From a checkpoint of a small image captioner.
Training: normuon at rate 0.0028, 16200 steps.
Rows from expert 3 of block 5 of the image encoder, named by matrix and row number. Rows with one number belong to one neuron. Each number is 128 + 24 x the weight over its row's rms, rounded and kept within 0 to 255. All counts start at 0. Numbers have three digits each. After the name is the row's rms in percent of the matrix's.
# up: expert up (encoder.blocks.5.mlp.up, 4x80x160), inputs 0-159
# down: expert down (encoder.blocks.5.mlp.down, 4x160x80, transposed), outputs 0-159
up.13 098:112152134153148082118121107113135130115095125131087175154117111145154101086123117114101137131152165125149167153157142118113140138152158118123099045123134145137162109108105082108128151155105158137122108092116170149093129121132102112096124157153123142132127101138096118159117119087156192122133139130129122091112153157121114082171123105133126094122081132136146118135134181158129118128139122128127132160111126161138125118174132136162109107117123120164165100148111116090139142105190108
down.13 104:106110170115133127141114130098143146152122144124151102153154116128127101123125122159138127180149139182081169149119135122108174137149154116120138144127131107121126119109132190126088167110124118132099127143085112132118154132121177106098127170127142135112112135125142146136101106094120107114154113125176129142149110121142155152115124106090116158117128167127123147111109113174151132186137106144143056116118132179113145155086082137121110099121126154075124112112121103124085071100101120
up.14 103:122100185146118094104136121107120148129161131121094116128108154142153151156150123116132112120097082129098096175116130113124185133105113146189164135094097151102111118042092122141123103120083134114103132166146146159105143110152137133138128109137092108127106158133175193089102124107135126126124128135145156142119145082115141129139120083080136122126142082144149144133147125132128148152123137147124147128106140090134124175117131161105138147122112114147134125096136147181123130142120167
down.14 097:140129125117111183141118105133117110094116134119126143129144123169184125125094107126088128104102121100167160138157116106117083211177114161126162148069139153095103083178125136109111151153117149128178128119115121117105140155169133100144116139176148130125131124143142125106110151133141132105142141143132138161121104084136126116095085127098176140099128133126125098116112162136162141112132159090121128123134137108099143100157114128167138105124084108121131122090159155132123134136108096
up.15 088:086103158136125163150139149115144091106133128124117197067111084132147117128114154145089114086135130171138140102129105089146119139108109078120143130138142091131170109091154087150177170093135125089130104114092105140138122133112160119143147119118102122151151149107161113131128091134132133151143113130114133153133134136118159109119130101131162154106112102145086134133166167126167109124106111134119075149163116152126146123122116155079139137135201142152120133123091120157116153120142130
down.15 091:129150106180197097137122110070143113103099125166137146078133136164117110150157096160097141150106084171109119131169126142068096148120148135097126131127172155148163156151158111110102139126142117109125110121120092159116130151138106127089133118124099082159147130150127121159140123144172150144108146158114115127152127134142134169147115171135111130155110111157110106125100134158143130122144152148140116107154148117152098100106116131095104140126094165110134102147147120116099081149167129
up.16 092:105100122123152157121101172171131100123112120152123101148057099127116154132148170138142127108143116167144115096096141140090131123123098147136113123131093133143146124121116079113136109155145158103145113117142142128146142106214083177113112153136134128158144147125128113122131082105100166126143149124105107152093119142116136177140131065151123108149149111094117128179144134103074162108097143128174115097112118118119125132159142121137181133100145127100121135152136137113122137115151155
down.16 099:135139140100115116166181146149102127160120103165157093165169127144120123097095131143126136141117082161160116114109160129123113118087152133104128130131103118069098138124128117107130082137106095158135095149115139131154140140134070116137121164124137180112157151115155155145100087133136121094122148123117146107100139065110130089094107133127108094165116148126128130124128105102109135138143138131127087184147110168165088154092151138150158117140159152115157112120142122127087087119137136
up.17 103:125120147135102119145134125121157112155095133095115116133144171095144139108165165149105121154102141146082111120128105171104125124134147110084115117158121157120157141112150119122109111098100106147142127131095137147113157107104123103062112133169130134156103121144106152138150141103125188156109126112075139136126164114118178098120140127148090146097117124110125102147099112126139076165172137130127141154148138128141124148102144080162119126119101149148208094136127087164116170109144124
down.17 108:144157114119115119105098148144127150140128108158126118093141113064099112127099160117170103142083168161153141107162095168116147137116120117103111079175102107067112151101133081112125148143111130130116136113110111162131129178096120089113139100114179111126138130069126143131155100145098127114151102129161152131131120153133137138114110120128108158138184156078128129121121105117096097139105132134174129129122135133123172159131133073130119135141107144110102114153100105165141140106135153
up.18 099:104092133166137148115128139128149103124142134102169134127161138086147120172118178154102113159148118146120156132120076114145145091149076095129105141100127133110141074134143120155104123100128110086130102116154110174097106145123189127143143103141115097162113089127138089137170119124167094143126129191108122172162126130124129112162125074160119126128100160106145151156139123061134132137148121118119129112130113138132143116126124094132112110155162112129125154091124127155160112138145099
down.18 100:103116091133171123186132159124099135131136103080145143125133096158119132106178146122080196131151129134138096127113084111132114145089130111097141157148114100136126148091131130130154156135116164073137176115130137115174146111106077152132157169121127101129165120162148143134102129113119143124106124109100086082114113116133121092097129107131150137128151080093126112143068113149157126121134139103142148158121155138133116153138138126174149142158131152113160105136140156140103114139142096
up.19 099:115078138153167132131159123139128084118124097154136145167123108099134159070124166171131128104134132089152143121150157168108160123112078158157128143106114147175139091082103107115132092124121092149129160144119108142123127140120110153106148125147127124145131129156129095118122142161136162131145101124150117114127124103140115096118087134091150101158146142078146141083143127121141135124085090125097133141120107144121135126173114132103073101128092101140159128164176162170139129120146170
down.19 103:168124136092146142111097145085102127118120149082115142162051109098144116131117081133166130111122104117095151120124103153145159095136122137150100121119136117128136107163117125173140111128138141141116132120153160150148154157140133118134074149149161116141138168135130085123110143099124136134117150126157141109134079160154133168132128083088096115131156158146111143171130142102107129141094164145137157139084109105106141116131163152096086158099131148099151146123122163164092106091127095
up.20 097:132101108115158104139125121119096153116136108149098157125183149145092153141116165092171105130121118120174130077146104158136135186141133098125098206137101106133170131152088117123114146134151127083137123143120127161117123120139105099129107165087105131085147142137106156119096188117137129122139154139127100099130115132106118106099130129159113137089127163128166069123080099153130147097129134106148126142137128131119078116136144103166156140123132106137143124144161147122147106115104152
down.20 092:136115090132103146111112094143138141126157134163169153151146164125142143102132118121108151138102124140136142146115147130119108132116089079133151137133112148112106086188160080112106127152151163093124163113176137093147144135150121175120111153090131134163100138150158108146126088154156130105143095082144148148163143103147096078121143140096129188119135091140120121116135106145097112156104143152158169130118168126162122094136126126127163105106111153089087107127142104097135105144128110
up.21 107:129128123139110139132088167132117119110118148111183125065097139104106130148135137139149163127147107158145144175158102112137090165160158132178135118120134157160157112155084133136122127139132125139175100139113156097114110133128094090136118172128112120142096117144184145121137135087143108139089155120124047108119127133122080114097146125155124131144169118158113116143125157111180119096109118131140163157132130130158130103120129136150099125155093134086091108103120141091134133090115129
down.21 092:104137122099181154116158140132140146109113110068155096136130101134127106120146126154153093111129155099099106155148151138163152098080151181135109109127091105121131164093104124139130112144133132144092166163128115100109132126148106131067127137158085154088122137117120169135182133133114126135079075142127129100156124142136126104151152074130141093128101115113127101129133142103070165161130126159129138128140146145123154126113129170113139160145110142127098115142093123106147171137098125
up.22 101:116164130158109150145143172101156125131116136130086131137145122124115121097137137104117118177132138112103211135107149109106159141157110147138155129125082113138109086153107094116128140153150129077127146116127117146154106131075093113180105133103113133124121131134094116158114130097174108107163120151178132086150109151148152100111135118109156115120099119119127123140122147102106126074125122164129146127155168115133130110182124124104122117137105116182136070156101117109137152179127141
down.22 102:139110146106125125119112183125160130109088126100137121124112131088115155166149131116149121116106119086126088153156145178172148141130068148146123128127151144155102152101128170165133121164139117150085123112131130091131108130142140119087119137132146109149093113146149148100130126145129181101108109109147115142117157180109102143119148172130118124136088108121186119126074136150150197075087112110095125143142146128108116109117139113113184151134085131147132115119116115123109111119145149
up.23 099:120101110155141118137146123107156126137110132092130142121138128147146138145172151127127138188089129137128081091059108099124118146161117088112111126116098124158125106100144122129113117125157106089137148121156143084152124153121117142126169153107169118139134121171108137129126113150125105129114111134145186158122120181152086112151120112074121086143134128060122148124140106127193167111117148149137113183124106125108119151138112131096123100153189138134124105127105110124121136090142117
down.23 094:104110107124102117130128095126087121109124135111128086168154105121119165137052140115135132101149139101159125122137101144130180124141148141112132138137056152122131121112140073114148102132154141143122135154133143189159148106153079091141163145123147187128106108119096136088129134133130161135106117097147124124132088114122132168125118090159130135121121138134119132163124136128125073133118133164171126130089085132145137130137112118119087161178108154156125152102074106117134144132154137
up.24 104:102099176132133131118118107135157155182093163127086125131128101111094105156151144132131155106101159101129147140101128152127164112177159127122102145117090107127096066150122114117168112105136148088102134128088091139154136134111115160104115104157110143148147104108130151154098162146170131117128156141126127108074157126153156105128111136196149101169131107086135161121150118113116107126120090096138102126153147132093123115106132081133141098140157148125094146121134157167144128138124143
down.24 105:145064115110146177127121142118131092181100134129093118153100137075127101121119132134107151144066130099085155111177121116125121134135180136090080150129156178131101167140113089104168134082159132158149126153145145130094126104107125116125114141115085136104141145149140118166156153152105136157161139095101149146144138109127110148147136089170097110146097099142126134144094150117146120138135129159176129128146094153148123119130118118136127108118117093100116126144135112131148153135097098
up.25 099:086119153136110131141143092159126123151141164134111165125112142130163143119165113120108096087122131097134122148142078122159145156130173144122105136122146061133126105083139161178137133114082136107126145123151135118146157124137095132124126144135126138149123140148139159132146156154177087104116153128111119117111157144103117103092097114143151105133056174126079133110122138131125154161113119132117095132100113132138162090134114113152111079199103130156139154097102118152115145084134135
down.25 105:124097106150126131122124131091128130126137105131147144117070108120136115132157125119155116122114114136130155175108090149108123137123138149199088089106141121159161111106123129085127099150151106097137106142121118160167127164119145102139099142148099169137077158145134149149135164162147127147132126085114137128143134156164106150127127156102102137086155170148128118126125092143110102099149148141083140134140173130075115130166162101080163139124137099153110118063149140171122106121136124
up.26 099:152128145122105150178130142159151110150119143146124132124098154115135123090119158141143125112144110074127138193151096118102160108186120140151123131117139097163115090093140143128123102156131142116158134113097114085123100107124098127144113105152133149101116124059116155106127122127170129110185083111151135083123141159169114139113131097079127081142092145133141124105180144114129096139134095141133172159159128112119120115137144121122154142136143117164161104100118098093135134164135120
down.26 106:165138142129108086157123126124146163169105117134129167150109137169114158132118098136114114110158127152109140064156078148145092115167101099102156132130119132142130093137150116104158112104144146112096121115152134125119111094112135102159163123086143140134112151099156135159140138135098162100152142115149169103105147140166104156131150149145148119128076083129153116118116099103122154135123159097122118151155099119116151147142048127149171150171104107129119145148127094095122103127101101
up.27 098:121148140162118098110157119147098128138151118113121119119144112220142123172142180157106073111138131160124144147164124107123123153142165116139091101078170129102153108104097083140162111161119115133095144104110116110147149144133181085098100144144126141142137167112111135098096119118091095132097125122145115132118148136133095120147130154141162123138109123179153164134140134106108152117135131103146113088115093143115113091147103131122139102141137137148176068135128135148131145137145106
down.27 086:077137095136128152147084156149112157128155109095140129122146103122140141089176119145121149184125159126132113159180117137097167112097114138142148125127125117180121130119101156126140147178150093177102108136093151106107108122132122112139155174127117155115103112118164142126143128155140091154092148115117139146159115079078104109113094121094153121122132125140129101127106132105128085126124111113179141106080092109129141103170176134124127149163128151112145117122099140086130110145116108
up.28 098:108069157146077160146103109111124103128093124103119092154146097182134121163128177175116123145082126105135156133116069107094135125153118125145123139121115124157157098134112147149156096169137121138117116161147122097114146130143104115138091176089168106143131159134105130146134128093111105148144191118119147115131151109120141108108162153131163133105116142116138138120144096102084147099120134159136153143096113135145131080152127123099110138155167121144135127160125113117187109157115117
down.28 099:134112145130149172185127161141141076114108134107120110126133121176095157170138099126046117114114123138130194105113115152176123112143119149129100109123091134123137121120117125104143137147133110115100117130128140121146073114117125131161093108123132182111100150139144130137094104144107082147127124148146129122106177119124104107100152113133169103148095123150121160127118108093151114133111130125115158105125171159154189184134134137106134109132143113105136094114177152133158141097116132
up.29 101:127104115167139136109155145144109118146123128171146183077056158124094100101143137136129183162153132123134126121118112117118129185167122128123094121144128136111090110129152087111138145116121098127140151114133165117122102120134126072131131114100169123122136128183189147110060108113148097126134123184144152120129138104104100113130131101078076131111157143119175127133147163145136116149102107139160091166129114135160137127126131128126137108140149109113139093131120112109127126126140148
down.29 093:186111119104177110122079128133082116130109158171156109119118097149161134103115127141158090111127120183103163158116111142086145139102137131124102142133102135165139095123176133164133106141181105104175155181133089140164125131159112090138101131111113114134129142132111170112129140118129086106129158134170122113090150117124121108169100110112108134164158128158100149134104150106134132133127151108081148109105103108131114147159148143133096152100146094144115102122128117156105120102113118
up.30 104:119099164104114149098131101081153133170142104075130121136122176103133136140147126113095095101124117125157150116083100108143114150142115142118126102156137131120147165124169097152145131140111135139119152153125130135116112121076120134088130124100165165143130109129143089174114165095164114109106157107108131104094142148178137103132124163115157120103144132150109149100099110126120167132102181158170139141111142095132160172123104147136140078098067142107132103131111127148148132174136125
down.30 096:143133161163114049104109144088123113132136170134134179144159123136138143110087099150145113116153096117102142127153131090138106118167132105128076125113100134164147158129140107127120124156135129133109113116154116091151063152153141138122124146153139125169137102145121146151169135150076106158124136105126122175123134072120132108161121142143120131101136153086142110175105113083131132117134127135107109150152143107147145107118117118172110131130159109064113155119135150138129100109146177
up.31 098:119157141124096142130134144140168119128144143150132142120129097115149144144130122138145136120143116121112116115107138113117162148084137104114123147171147135157139158135171128143125085108138142130097141143171082136130133130122157105051173102138144142149135122169107145140096124187159140098101107110144121085120152161101105134123081143107084106125120120117081156134107108127133141055135119106099090124160112110141149113128073132127111071155158158178117145108137175132135138109145138
down.31 106:118138060162123140169116119141096118126176120154141128123121119094148095146096109124158123144129135105133124152129139124147141111125150170137146147147170133122075107109107135132116129109166116159125130123105097086129113104125122142150102132103140094104161079103135131112128187116144148074149164099139110084131150153101148136120132135140138135107165120113152135102153067139148107149183136094094103120130120115120128112148155154136095127094168167121089175126123107125086144152094162
up.32 102:137083133137081113150123134072159116121099095126128131124100114108137145136156163138119173153103098143127147140118108142117114130102091135106119102128133129141145103126147153094111105147087119145114126145164112091084160116165140101134135120155120174125147131109075179146078117130176097111139140143089146161139122176135136103155121139120131180100132141152108172133121159126100148064098130117167144144140158082134138122155134146106155092136169132098152104139159108151117132119122131
down.32 103:123121150131146147135126171179133119142130167111122093136120097139155148121111168114099070092127153113128133147105101133194162131149120141122113108140122133114136139146133108143117104152107101136145095137071133150146176111134128157128131104119155130134121189100113161125175122136119130153139097132134102170110117141138082171105114153144172120099157111144130148104120141138121156146147093113131095145093121127160122124113124132115121115130097147095157086158194099080100091168108119
up.33 097:109127113147094156123126133084108133140135093123134127100126111083122138179110126181096121123110136151132128097125116133125169122156118131144133078077137148127132127127118126106145124099117163111144155162106158130130080117169135143128147144157146110107091114145108128126113112122084156124159079123119125121139185139147078120156116130147180139151124154152129106096143112068134138209140073108121138104115149140124149157128130127128143104135113094126123193107141154159146107111106151
down.33 102:110140128129138110124198135139129140116109120120127136110123111104134138101151051125125106099119180133136145085079141110103098139150120110167128173161117173104116151117152125129119141130103116104124144117176108130102102103136124126146114170124135150123094120094139105103086144137123168156128110110128119149138157122085096142113124128130147122097146157053158088120130091122115150129091142178125131092142107143155123103148142160105108165106123149135138128073103183126123107135138143
up.34 107:056124100109139153090119163135156142127150110110077083150200154131113180131166158084143158105104119127105156132130113136130103136124132136129152149100108128122090093087128153124052092161142121110094122111132091107093146088126101125167135144139149151127108108117109129133137159148129128137142150144149138149140118146140108148115119091132113132138130122160156134134111119096138148133095119138139148112117145121151156153126104157108132081157115119121166099140133191116161140159116144
down.34 110:125131106139158106090121117113117155106122139166124137138153127174109153145107100115181157156133119137099152116134101153102140130083123117113124136105099142108119150135137092106150105138152171168142171129163161143148107110143122108100116112110138156118084097086067135089115123092130136171161159155101132082148148153116073115136172104116125110135169149127108120145090130166118180117127123128139140108152156116159110137124062131128124112130069120122090120118121150129119104141115135
up.35 094:140126156142073144109155109134120100144070090130135136118101130105054137127166138139135101152136099164094140109103132148120119121113136114144115132135110103101127150154179080133129139145120134138097141104147131131098118146114144114113106151134141130151106106100133171114128119189110167130125110204132116118091154109130107113142080208142142138144149134128115123121140110118137117128142101150156158138166114126067081117153128151146105151115135137126123105139129142135078165164130130
down.35 089:084160142165139096185109118100102125137174119146116160132150132140090139117078132174145147127115113114127137155093175178128133131123139123122090114131130149106126106135124106125124159130118137152109089160153106103157110132107126131141151098157155098168146100143109160108121160104160097110148147110126143116139158138093132109111093135181133125092116123118107090106138164161130121123121122164116127171103130112098092120171162093101121105121115138135134169122132201128162115097100114
up.36 102:073151147133155145089099135166125120114114150123135137120122129128121132153109107098147105151116133102172118114115156124157141094188085159130130145135090095097090132175170123129087140128104140128108112106093119134129069090141139139129140121086150115100100125155121113137166136136128131117149118162103112121113117151126093168140142101137154154096165130131144126126179139155108117150123101146163147163067130133140083124134166127116091122175116107140124148080144174127161145130139099
down.36 093:168133120091130116145157062103075105141134122120118167127133133096100129114139140154098171119161127110119104159112108137156131146169139101103131109139120145148162095159133096074103132101083090095148102136129156168132169090121136103122112135133112141165134159132110147150145143159153162143140119106151111103136136116126118105165112134098124107142154146116122120143159087100131068131121133140129116139174136130101113121147095135191141131095136095169138104176111159125125111154153139
up.37 097:099104138138153072136139143177122144136134129139139143102103142117108117100125110163082147121131120135097134169153136156123117153138117137120151129140139102145125165131150127136117111109099120138104078140095116105133157122191126132121143134148102142130106095125142114128124119094059131153170105143142155158170118146160090120117112157152126141101169098128147171089174117113120167166153139172085104124069124101124143138159094142122159071107166124114114104123127111144128121121135085
down.37 103:119118138136123135155113132138136108102139127151131156147121136090130123149164166129141121123159141081136093119144134092096107112117150086137127140132139137093131174170117158118125165106136173125131140144102154128113163108132177114127127083080118087110124115137120123139193126128104105145117129131133137145151153098091162100124175168113174118106106126136098106155142125189123095137125111102129137134130118125099142114119151100068116119093127108112062106118113137158084129138181170
up.38 102:143182088177127116169123121073154115134100138133101114138133141131131120140130163124109140145121107128120166184127152121105132111155145120129094145102128100121136106102109153156135106156149134094129144170098141134156114149121100133086085072133154183146099158103104114149109101114134132110090143147143103114109099092121129125118127113091131124138159126102081133138163118123130129136081102097147124148167097134132142192137138137089121123138165163152123161178109131102142171149142142
down.38 094:122131097093114164153086120160138137169150129142125119105101143144157134154167133132057145152165129149105135175178113149094116136144131137098137158080147133194117172130152134116134153142113126107143122121126095122111140148168160096119159138179100170130148085135108151140123124134121112124101107124164149123131159127137111105187136113155125128129126111106151098131166134139094140128079115163111128114137164090118143148155100140107122109072107103126115158102152121117133104120095123
up.39 099:123162138143098125100149141116131132163117148125150076120109124175108117125144133139171118140103134099109132176126127081093110131161106117142155066134108143104138098126115121134139131094120138119167128135146149135138135088107114117147117161145173148165103101121107134147162158158095128119084149138093124081135134130087138092138099143168121116147136128160163079142127082184112121098116140164128104150124134109120122110118125109147171135126185166167148143120123122071091137121108132
down.39 099:099108107119085119154160111136125116116169137108106128115147132090094125131099128093161118150132117153092101128099142085131127178090153133092119122072128108117133139139129141141138145115133131157107128161113145124109129183128137110087105187154106113082131121150123122112183134106102133116133089128187079102141126105128128143109111140135127102127107149123123146110145144151178195163130141103135161095098113159145131126133115127112167126099102139127116169159121144132170146180105131
up.40 089:049113079132137113131144147099132125111080143111171112117115112153129148156091146134173137146124149151103085131127085124111130130135147122095127125069161146132124102108146119131145120065136159123145108139149113146107153181130128136160128153145153097117086098159074167088153129133089136129141121111122109120134168132165129125167137158140130120128131160095129122117117094146109134109123165135115119127105153126123164146121146124116135095182138142098112187112148147172133113125109154
down.40 099:115167127097085152125118131149156066125144118100147169102102117130153158127132122172154121138075099098154138106160161173158129095133131075121125123142133122138111148139150094133155150139174149112125124114157099104136112118126147154111088124141103111115130116131159103139116095151129152141124139135146172108146144146113129133111162109134108122149103099118155123092086144132135154116115096084137130180133106110184114108151085093131148136158140102136126130112100102063073151116112109
up.41 104:098114174129134130130142148111071132133099106167173181131136113091171134139140139154116140139109129136123162139124123096144140131088108152147104129123126135087132118090127127106106110147139132170117096119190131092142118102099132141106125099098133133122118131135112166078098117102169112152162131118135092100131174107171093130180152127119135135138128101153073159119170134105144163112128126120143163101108079136139146110134166125154109100107107112137124148124135100163170149095141151
down.41 103:135142147182144138090132139094099103123130132087142100102182111163134150119158141099170091157154093099079122123160119131169160161152152113155094071113123096110149175155121161118116148115076099120124114121098159139129158142100123112085135140141136129068139132114130151146139143144125133123087130148141132096110148143138129124134143098151120164127096176142095102127123122116120130120139132155120134099156127122163112119059116117128130147087152113146174161145143131138160133133129141
up.42 097:107107116134182124127153218121114130124109142147151123134142103109133132156133141093105090160140117096155128109139161151128096136171091130155118066133169079137167130115157125091109153133163139086123143124102107131098103174124100106098110114153123133101142141119093157129115087141127142104133134102181118115165124133141093085128137137140119086125115188106120133151157156129116127150095137078117134116123103167133114131162139156123110135155117112118147123133102137144126138155153098
down.42 098:110106065114143149155147111158114123156134170166120157118169131128116108146106102130085120102106126125148159135083122083122122136126095150149078113075158148121134157182110151148108122085161105127146115126113124130126126138121132072152117093114117155159150127118069122168127124156100122105118149161079116131163142082134147173195136121135115129119093137151142115132118113127150153113173153156153115115143122100142119155098136151140092135139131102134101125121153107144142116156108118
up.43 097:168140115151138162162136155149113100126140111142088170084102109081124111146154078182079125089109104150132135130180156129135146136169121143139134120123127095156175123092143128171098138110108102132112148107131137094063157140120124143150087126122094109108108110099132138141157149138156065137144099136108116141115151108122137119118109136122169122139146148106134134115121123137136136119102147092117137107140140165142171108173107114159111164162108095130129164158115128114117146124133079
down.43 098:051122045129106109114120124182126124097136131128111152104111110105125160118105160157147109115111128131108109112126152123128085097105146146123118175116103147144120155138142164130144112145137128114135156149118116078131152120120113112101110098131132158085129105145082145099125106141107180118152112137145136121124155143159154072183147146141152138106137112151103091106167136155117176108101154112123163124142142110153168120110131134119165164149131153147134094116135142153117157092140098
up.44 099:104163138151111138163098159077115113140125103177086157099142075170111109131117129142093184122109122163141162140118129097149149114125137118110127116107100121100160098139076153130134139104131135152147121145108160142107108161159132143111136125117121135142118170139111097162159126103102124166176135131153114084143134114153093081130127120122130131125136125121092072100117132100161062120145121170139155128173117141132139146124134097162170128143117147124069123129120116149116125149117155
down.44 090:136103103154117136151133121139153125121161136108102113159116130103132118124118139121122144096123137136134107115066127189121123139168141118145174143145160150166102157139141153112118126178167112072141142108119100109109167122103114095103120155128110180113104139163134094104102161129125133095123145144152125129126138168087178186097136139123127157125142120131148125118127057090118099125096117084122150141127188101104118121160148191109141135147122126131125143139130116114141110103119091
up.45 097:119191165110117136105145164128127111133105121089170130147125150108146105127147126072155135145122171108128114115110131112125109121183126132095127091124109127142106139132112121100142110144131156082142129069102090129121148138145137141119122095122139097123147148139175125138131100138111142150093081134155115110159099158138134121151145132109150183133118117124113128112155184147127105093127139121152162160110102092141089135138132123134128134098166126154113105107091188081098195146121147
down.45 096:120129166104138151096166133117159144137136130111101140126119113154160124083137152114118159144141107115150154114111092156116112111155131153141126117124153137139130108117132150089134135136101156153104156083102123128143108146107146128113113108107134119089175118123094094121095122091127152118151129126080128125172128146113126124133138093104107140127153175118117138162124068110147140072100104154129158125193112098101180151111143102121153130158158083178180166114118102111107105158164117
up.46 104:097129116129129117125099123160133168072135178119131129124124163157161159129135103104111106152141112131107134132139111149098120157103140097116117158121135090091178183135119153125070131135126143121126119090177126158130135143141123129110145111091071167105111101087136148121117154128156103135148160152125113175145154156127112103139150141094134101102175148170105127157120111125087151142129096125138117106129101116108117127113151134126108091123100079165138148161125184153108145092155123
down.46 103:134105160117139111135156139101125121165137138161093134113128159108108102123133156116171106142174099131135109105114106058119091146101128085165124106146102111095173136119100156099106140102133120090134144098124165110167111132144101149150100063139152115152160147108116108124109121077090154125094139118126141121129151130133163127140150090131101149145124090166101110111136141127161119151121119106105106167132171135113121145115136121134134096162186081114099133142129125141176144128150095
up.47 093:113154081175132128162095144160119134142111131112141120168108138122134048131141108128133134102145186165122082129165134132139113122117113110160097110130135127117141134095137105149172082095176127119117135126129118156136151130100150154083144144175124106098130144144142087106125158088108127129137140104120122117155130131098119110142170103074123114117154183111108142148116127183109157158095104127081151156126136133126130085119122112124126157154124095151123107158126135142131148077121130
down.47 102:099114164139099103121154110187133174129093123151137139155139147094107123148096155152097175128132114139168127138114128107120140124155065133129124101156134119157118136111122136147122092118127089099132107113111112098129123139177113089091139124119125169161117160149149116130153122112067130166147137148094122105115110142163113126096151107092133138107100116124154110139158176141146167178131098151088106167122111165119129105087133098107125146075117123121176127116140119156120111151101137
up.48 096:112106132147087134138149163129158113149100119175155151122116157149160155142151152128140128102122110142141120108146079139135134133186175134146095161141108118106104102147086114108168128093083192081137127142065101075113132133139126112124115121153106157127092143121151104123123112119137171131136133128130117134135158128119142114132203113088140101113124123137148122115109129120082182127117142106114123111112168124103166158130089114139162122125141145165122159082114131133134093130131111
down.48 100:158125155105123163107115069122096128172165120144123124136105152107091146148176130164152145113116165116152109116129174114121121122134118125096125117146115120093107138116100158092129117122097118112127129142140137131154166118170133159108139142169116134095086131160143132162075120154050104105144135125142184121100122105160155108136105162144112146159123154133106114128140185126136111118100113119116120124081097154099138140106147143121088147137149155122151186130179140142133142132108147
up.49 101:138113150148121120123095129124114148152114110116163127129148121137135130188132087189136136088140181112136111103111100134142143167145133154125101120118107153133143100140144100117118152129182106090160135098149133100119116109100127141137142122102127111168158107129117150112174096145111133109131154108131165106132124126130111191110157086131120122098090120124084103132123122120138110175152131121136104082122104164103132121112121073142138147157098184150082158121154169095136144118165088
down.49 105:128173114084100165097139107110127105085118137139137094088133179137099141206145134093115133099164123124124129124144113066165186141125160130102135144146122119093146117096133122128128119143139150132132113095119136117096144167112168143102123135137144116150146121123128112100165103116093132167118144129119086145138132140104092125106094132161140136166094098124141163140156166103152129133109119149123116097166164140145090142111140095135114119109147164180118108090134157113125087141143117
up.50 098:099115121157170151142138176080170113095093119126119081122126121112083148105138093139165122179159136102154131113105138118129151172152120142158126092147124142093121116141137120125087109121182124122153152075170129146103101141109111143113099095133134112099112113117136122108144174135169088066105161146160114136116150113150142132160138133156126136125126181151103144123154099124140092124108150105165117123129155143111155123129144089105118094159116142116139104175121126088133130119136125
down.50 104:152131133098182137106101133138129108158157103124101124146139115122182137163135171184132147143073109134142181141130129115143164165180143121122084093124089124147148124079143104119148093132165089125146137144116141104127126139156137138117114077106136157129144076147115148111134129125118119160162119081157105138134142127081154141135115145147142148162167138141145138126139148146111154140111119072130131136105125104123110133140156093076138115139156120153131108125152083108105161117100092
up.51 101:124045115144113128128124097086104127089106111147129113099156104083111133135165081109151152149140102153165135146142126086128163065113117148175112156126116139145155144134142134110105126135154133142116112121185128092145118113138136126146158135103156111108142125195122172097122116109138126116148122130114119124098156156185131131107097130176115172120128107163115097140139121129089132145113105141146152112142114150116112148114149176110134084129125146164129109099130171112119108111129157
down.51 097:122148163147149147157143150107125121102095119113130120141146105119140108110180091180084106141145064119124144137133149143119104120126145161083126147140100119133101152139139115152129095081135135155109123113127151172149164118160140113117151141114129142145107128137122182117101140130162154133167155109098169150145082131153138091144153111119129117125078162132163174142146139103109091127154125092134148123148130088141124122112122105123130100146157139099154105122122142092170176079154081
up.52 104:106153106118090149101118165110120139129094145141070123110143125097149180115126150126137082086104105115128127161123113170158127164140167081123122133130146141130145129162081110109109105132116129125109128122090175174098099141108110147168121140160147105106114098125113152115150138114128169139146101097119101090172076141089145081134113122152133094149082118145101132160141151153150138120116126124131168149139138134143142131170102123118118127103113157130144142138164134119148156181090154
down.52 101:121129085136184126170152131117137127118168132112136127142143162161117116146143137134138066124134117137128120160160120150094174102108161136157107112113146129170130110131091148125123102125133127127090120134142162125125108135143117149158140093119084120147126108146142117129131133136139105150112131150162073115146155147093139152087087144135186135129145168167132121110145119085108113097164168099151142168117111120091098103123099164147093108127093084114179112180130144111149130134090151
up.53 099:112117141142145171100165134127117143132134100142185090119130090142110113140123172165076101125111105137097136141125092148144127138118091116156094107134124162111137131122143121119113104163140124141089168099134152111098118144149148073135065156124146123154113146160141133103116112091145174156151131133143099097142170119095107091127113162115088150135131131163128097112120122154103128144098102164157164140129132137108147114144103123110160150191092149163107091123108143125160132139093127
down.53 107:116107155117151162165147095126088145156137096132111095098135140121140158119096112143172130145130127164141124117155148114140119113133106139115128085156149124124088163107115117107141139096116098156167171138129136133125127093162162106127155099128153127119127111097173134112102161138130100144138169171092127116124166141124118110212058103106105100051120132097129137114130138104097133119147159101116121157111166151130139147146123132133115139106108091176111139137143141133095111140145121
up.54 100:105122130115124132170156098149162115166143130123138151110112136089116136157135153170111141132075147107119130148106091082114149150121100146130130199112154112082149109100139113154120117129170102108103123142141131088132127107158122127091134140111125150129140209136118144118135170104135104137131118105102145122106143089144132108111092098134130130113141124111098181093117126120089149138174170088091138115113114132095136154142106150158145105134104188132084146163138142131151159117127138
down.54 100:135105091133118099156142110130150141128124153117146137121157109134136114091109129117156064168118120133127131140131097136123136145177130118119125136095125113111128100155103148108114106189142139105099112120061168112109161149142137130106121108106108165153159090112139151135098148091156127140094103128103113078095119154170137181160164153153083160097111135123098155096159121144148142123103170107112122119126111127146112133188143134117093123140142111139092072101117144153136139133148103
up.55 103:101096154155146108107124128129123128124099133109084108153105108159139114135151104107156131118119116153083129143103085123121140113179153157152097090110113148133086104149113120142104120129127145116146143185168138128092090126102158080127104114104141156138104144138137158096113160133125173139140143140151084148135126140131094132154178121132130138117091164121102066148090133123145098114096152112142163089134163141127181126130080154112148111163121159151124135130147142168114137120123180
down.55 117:088117139130091129106127144156179137157132122131150118116099138133146096142140135160081103152168126139135071070107145113092115127105122160141142088141145118129121136112095134100157119121131162129130100140110073076108142115164192125124107102122095167103161144136135158119107130123106147117137096177157130173129137147125135140176119141095129148110151118113056154090132152149114119120144160115172133084130119126109167161123104117159105104121112134126123101137118130130107145123119157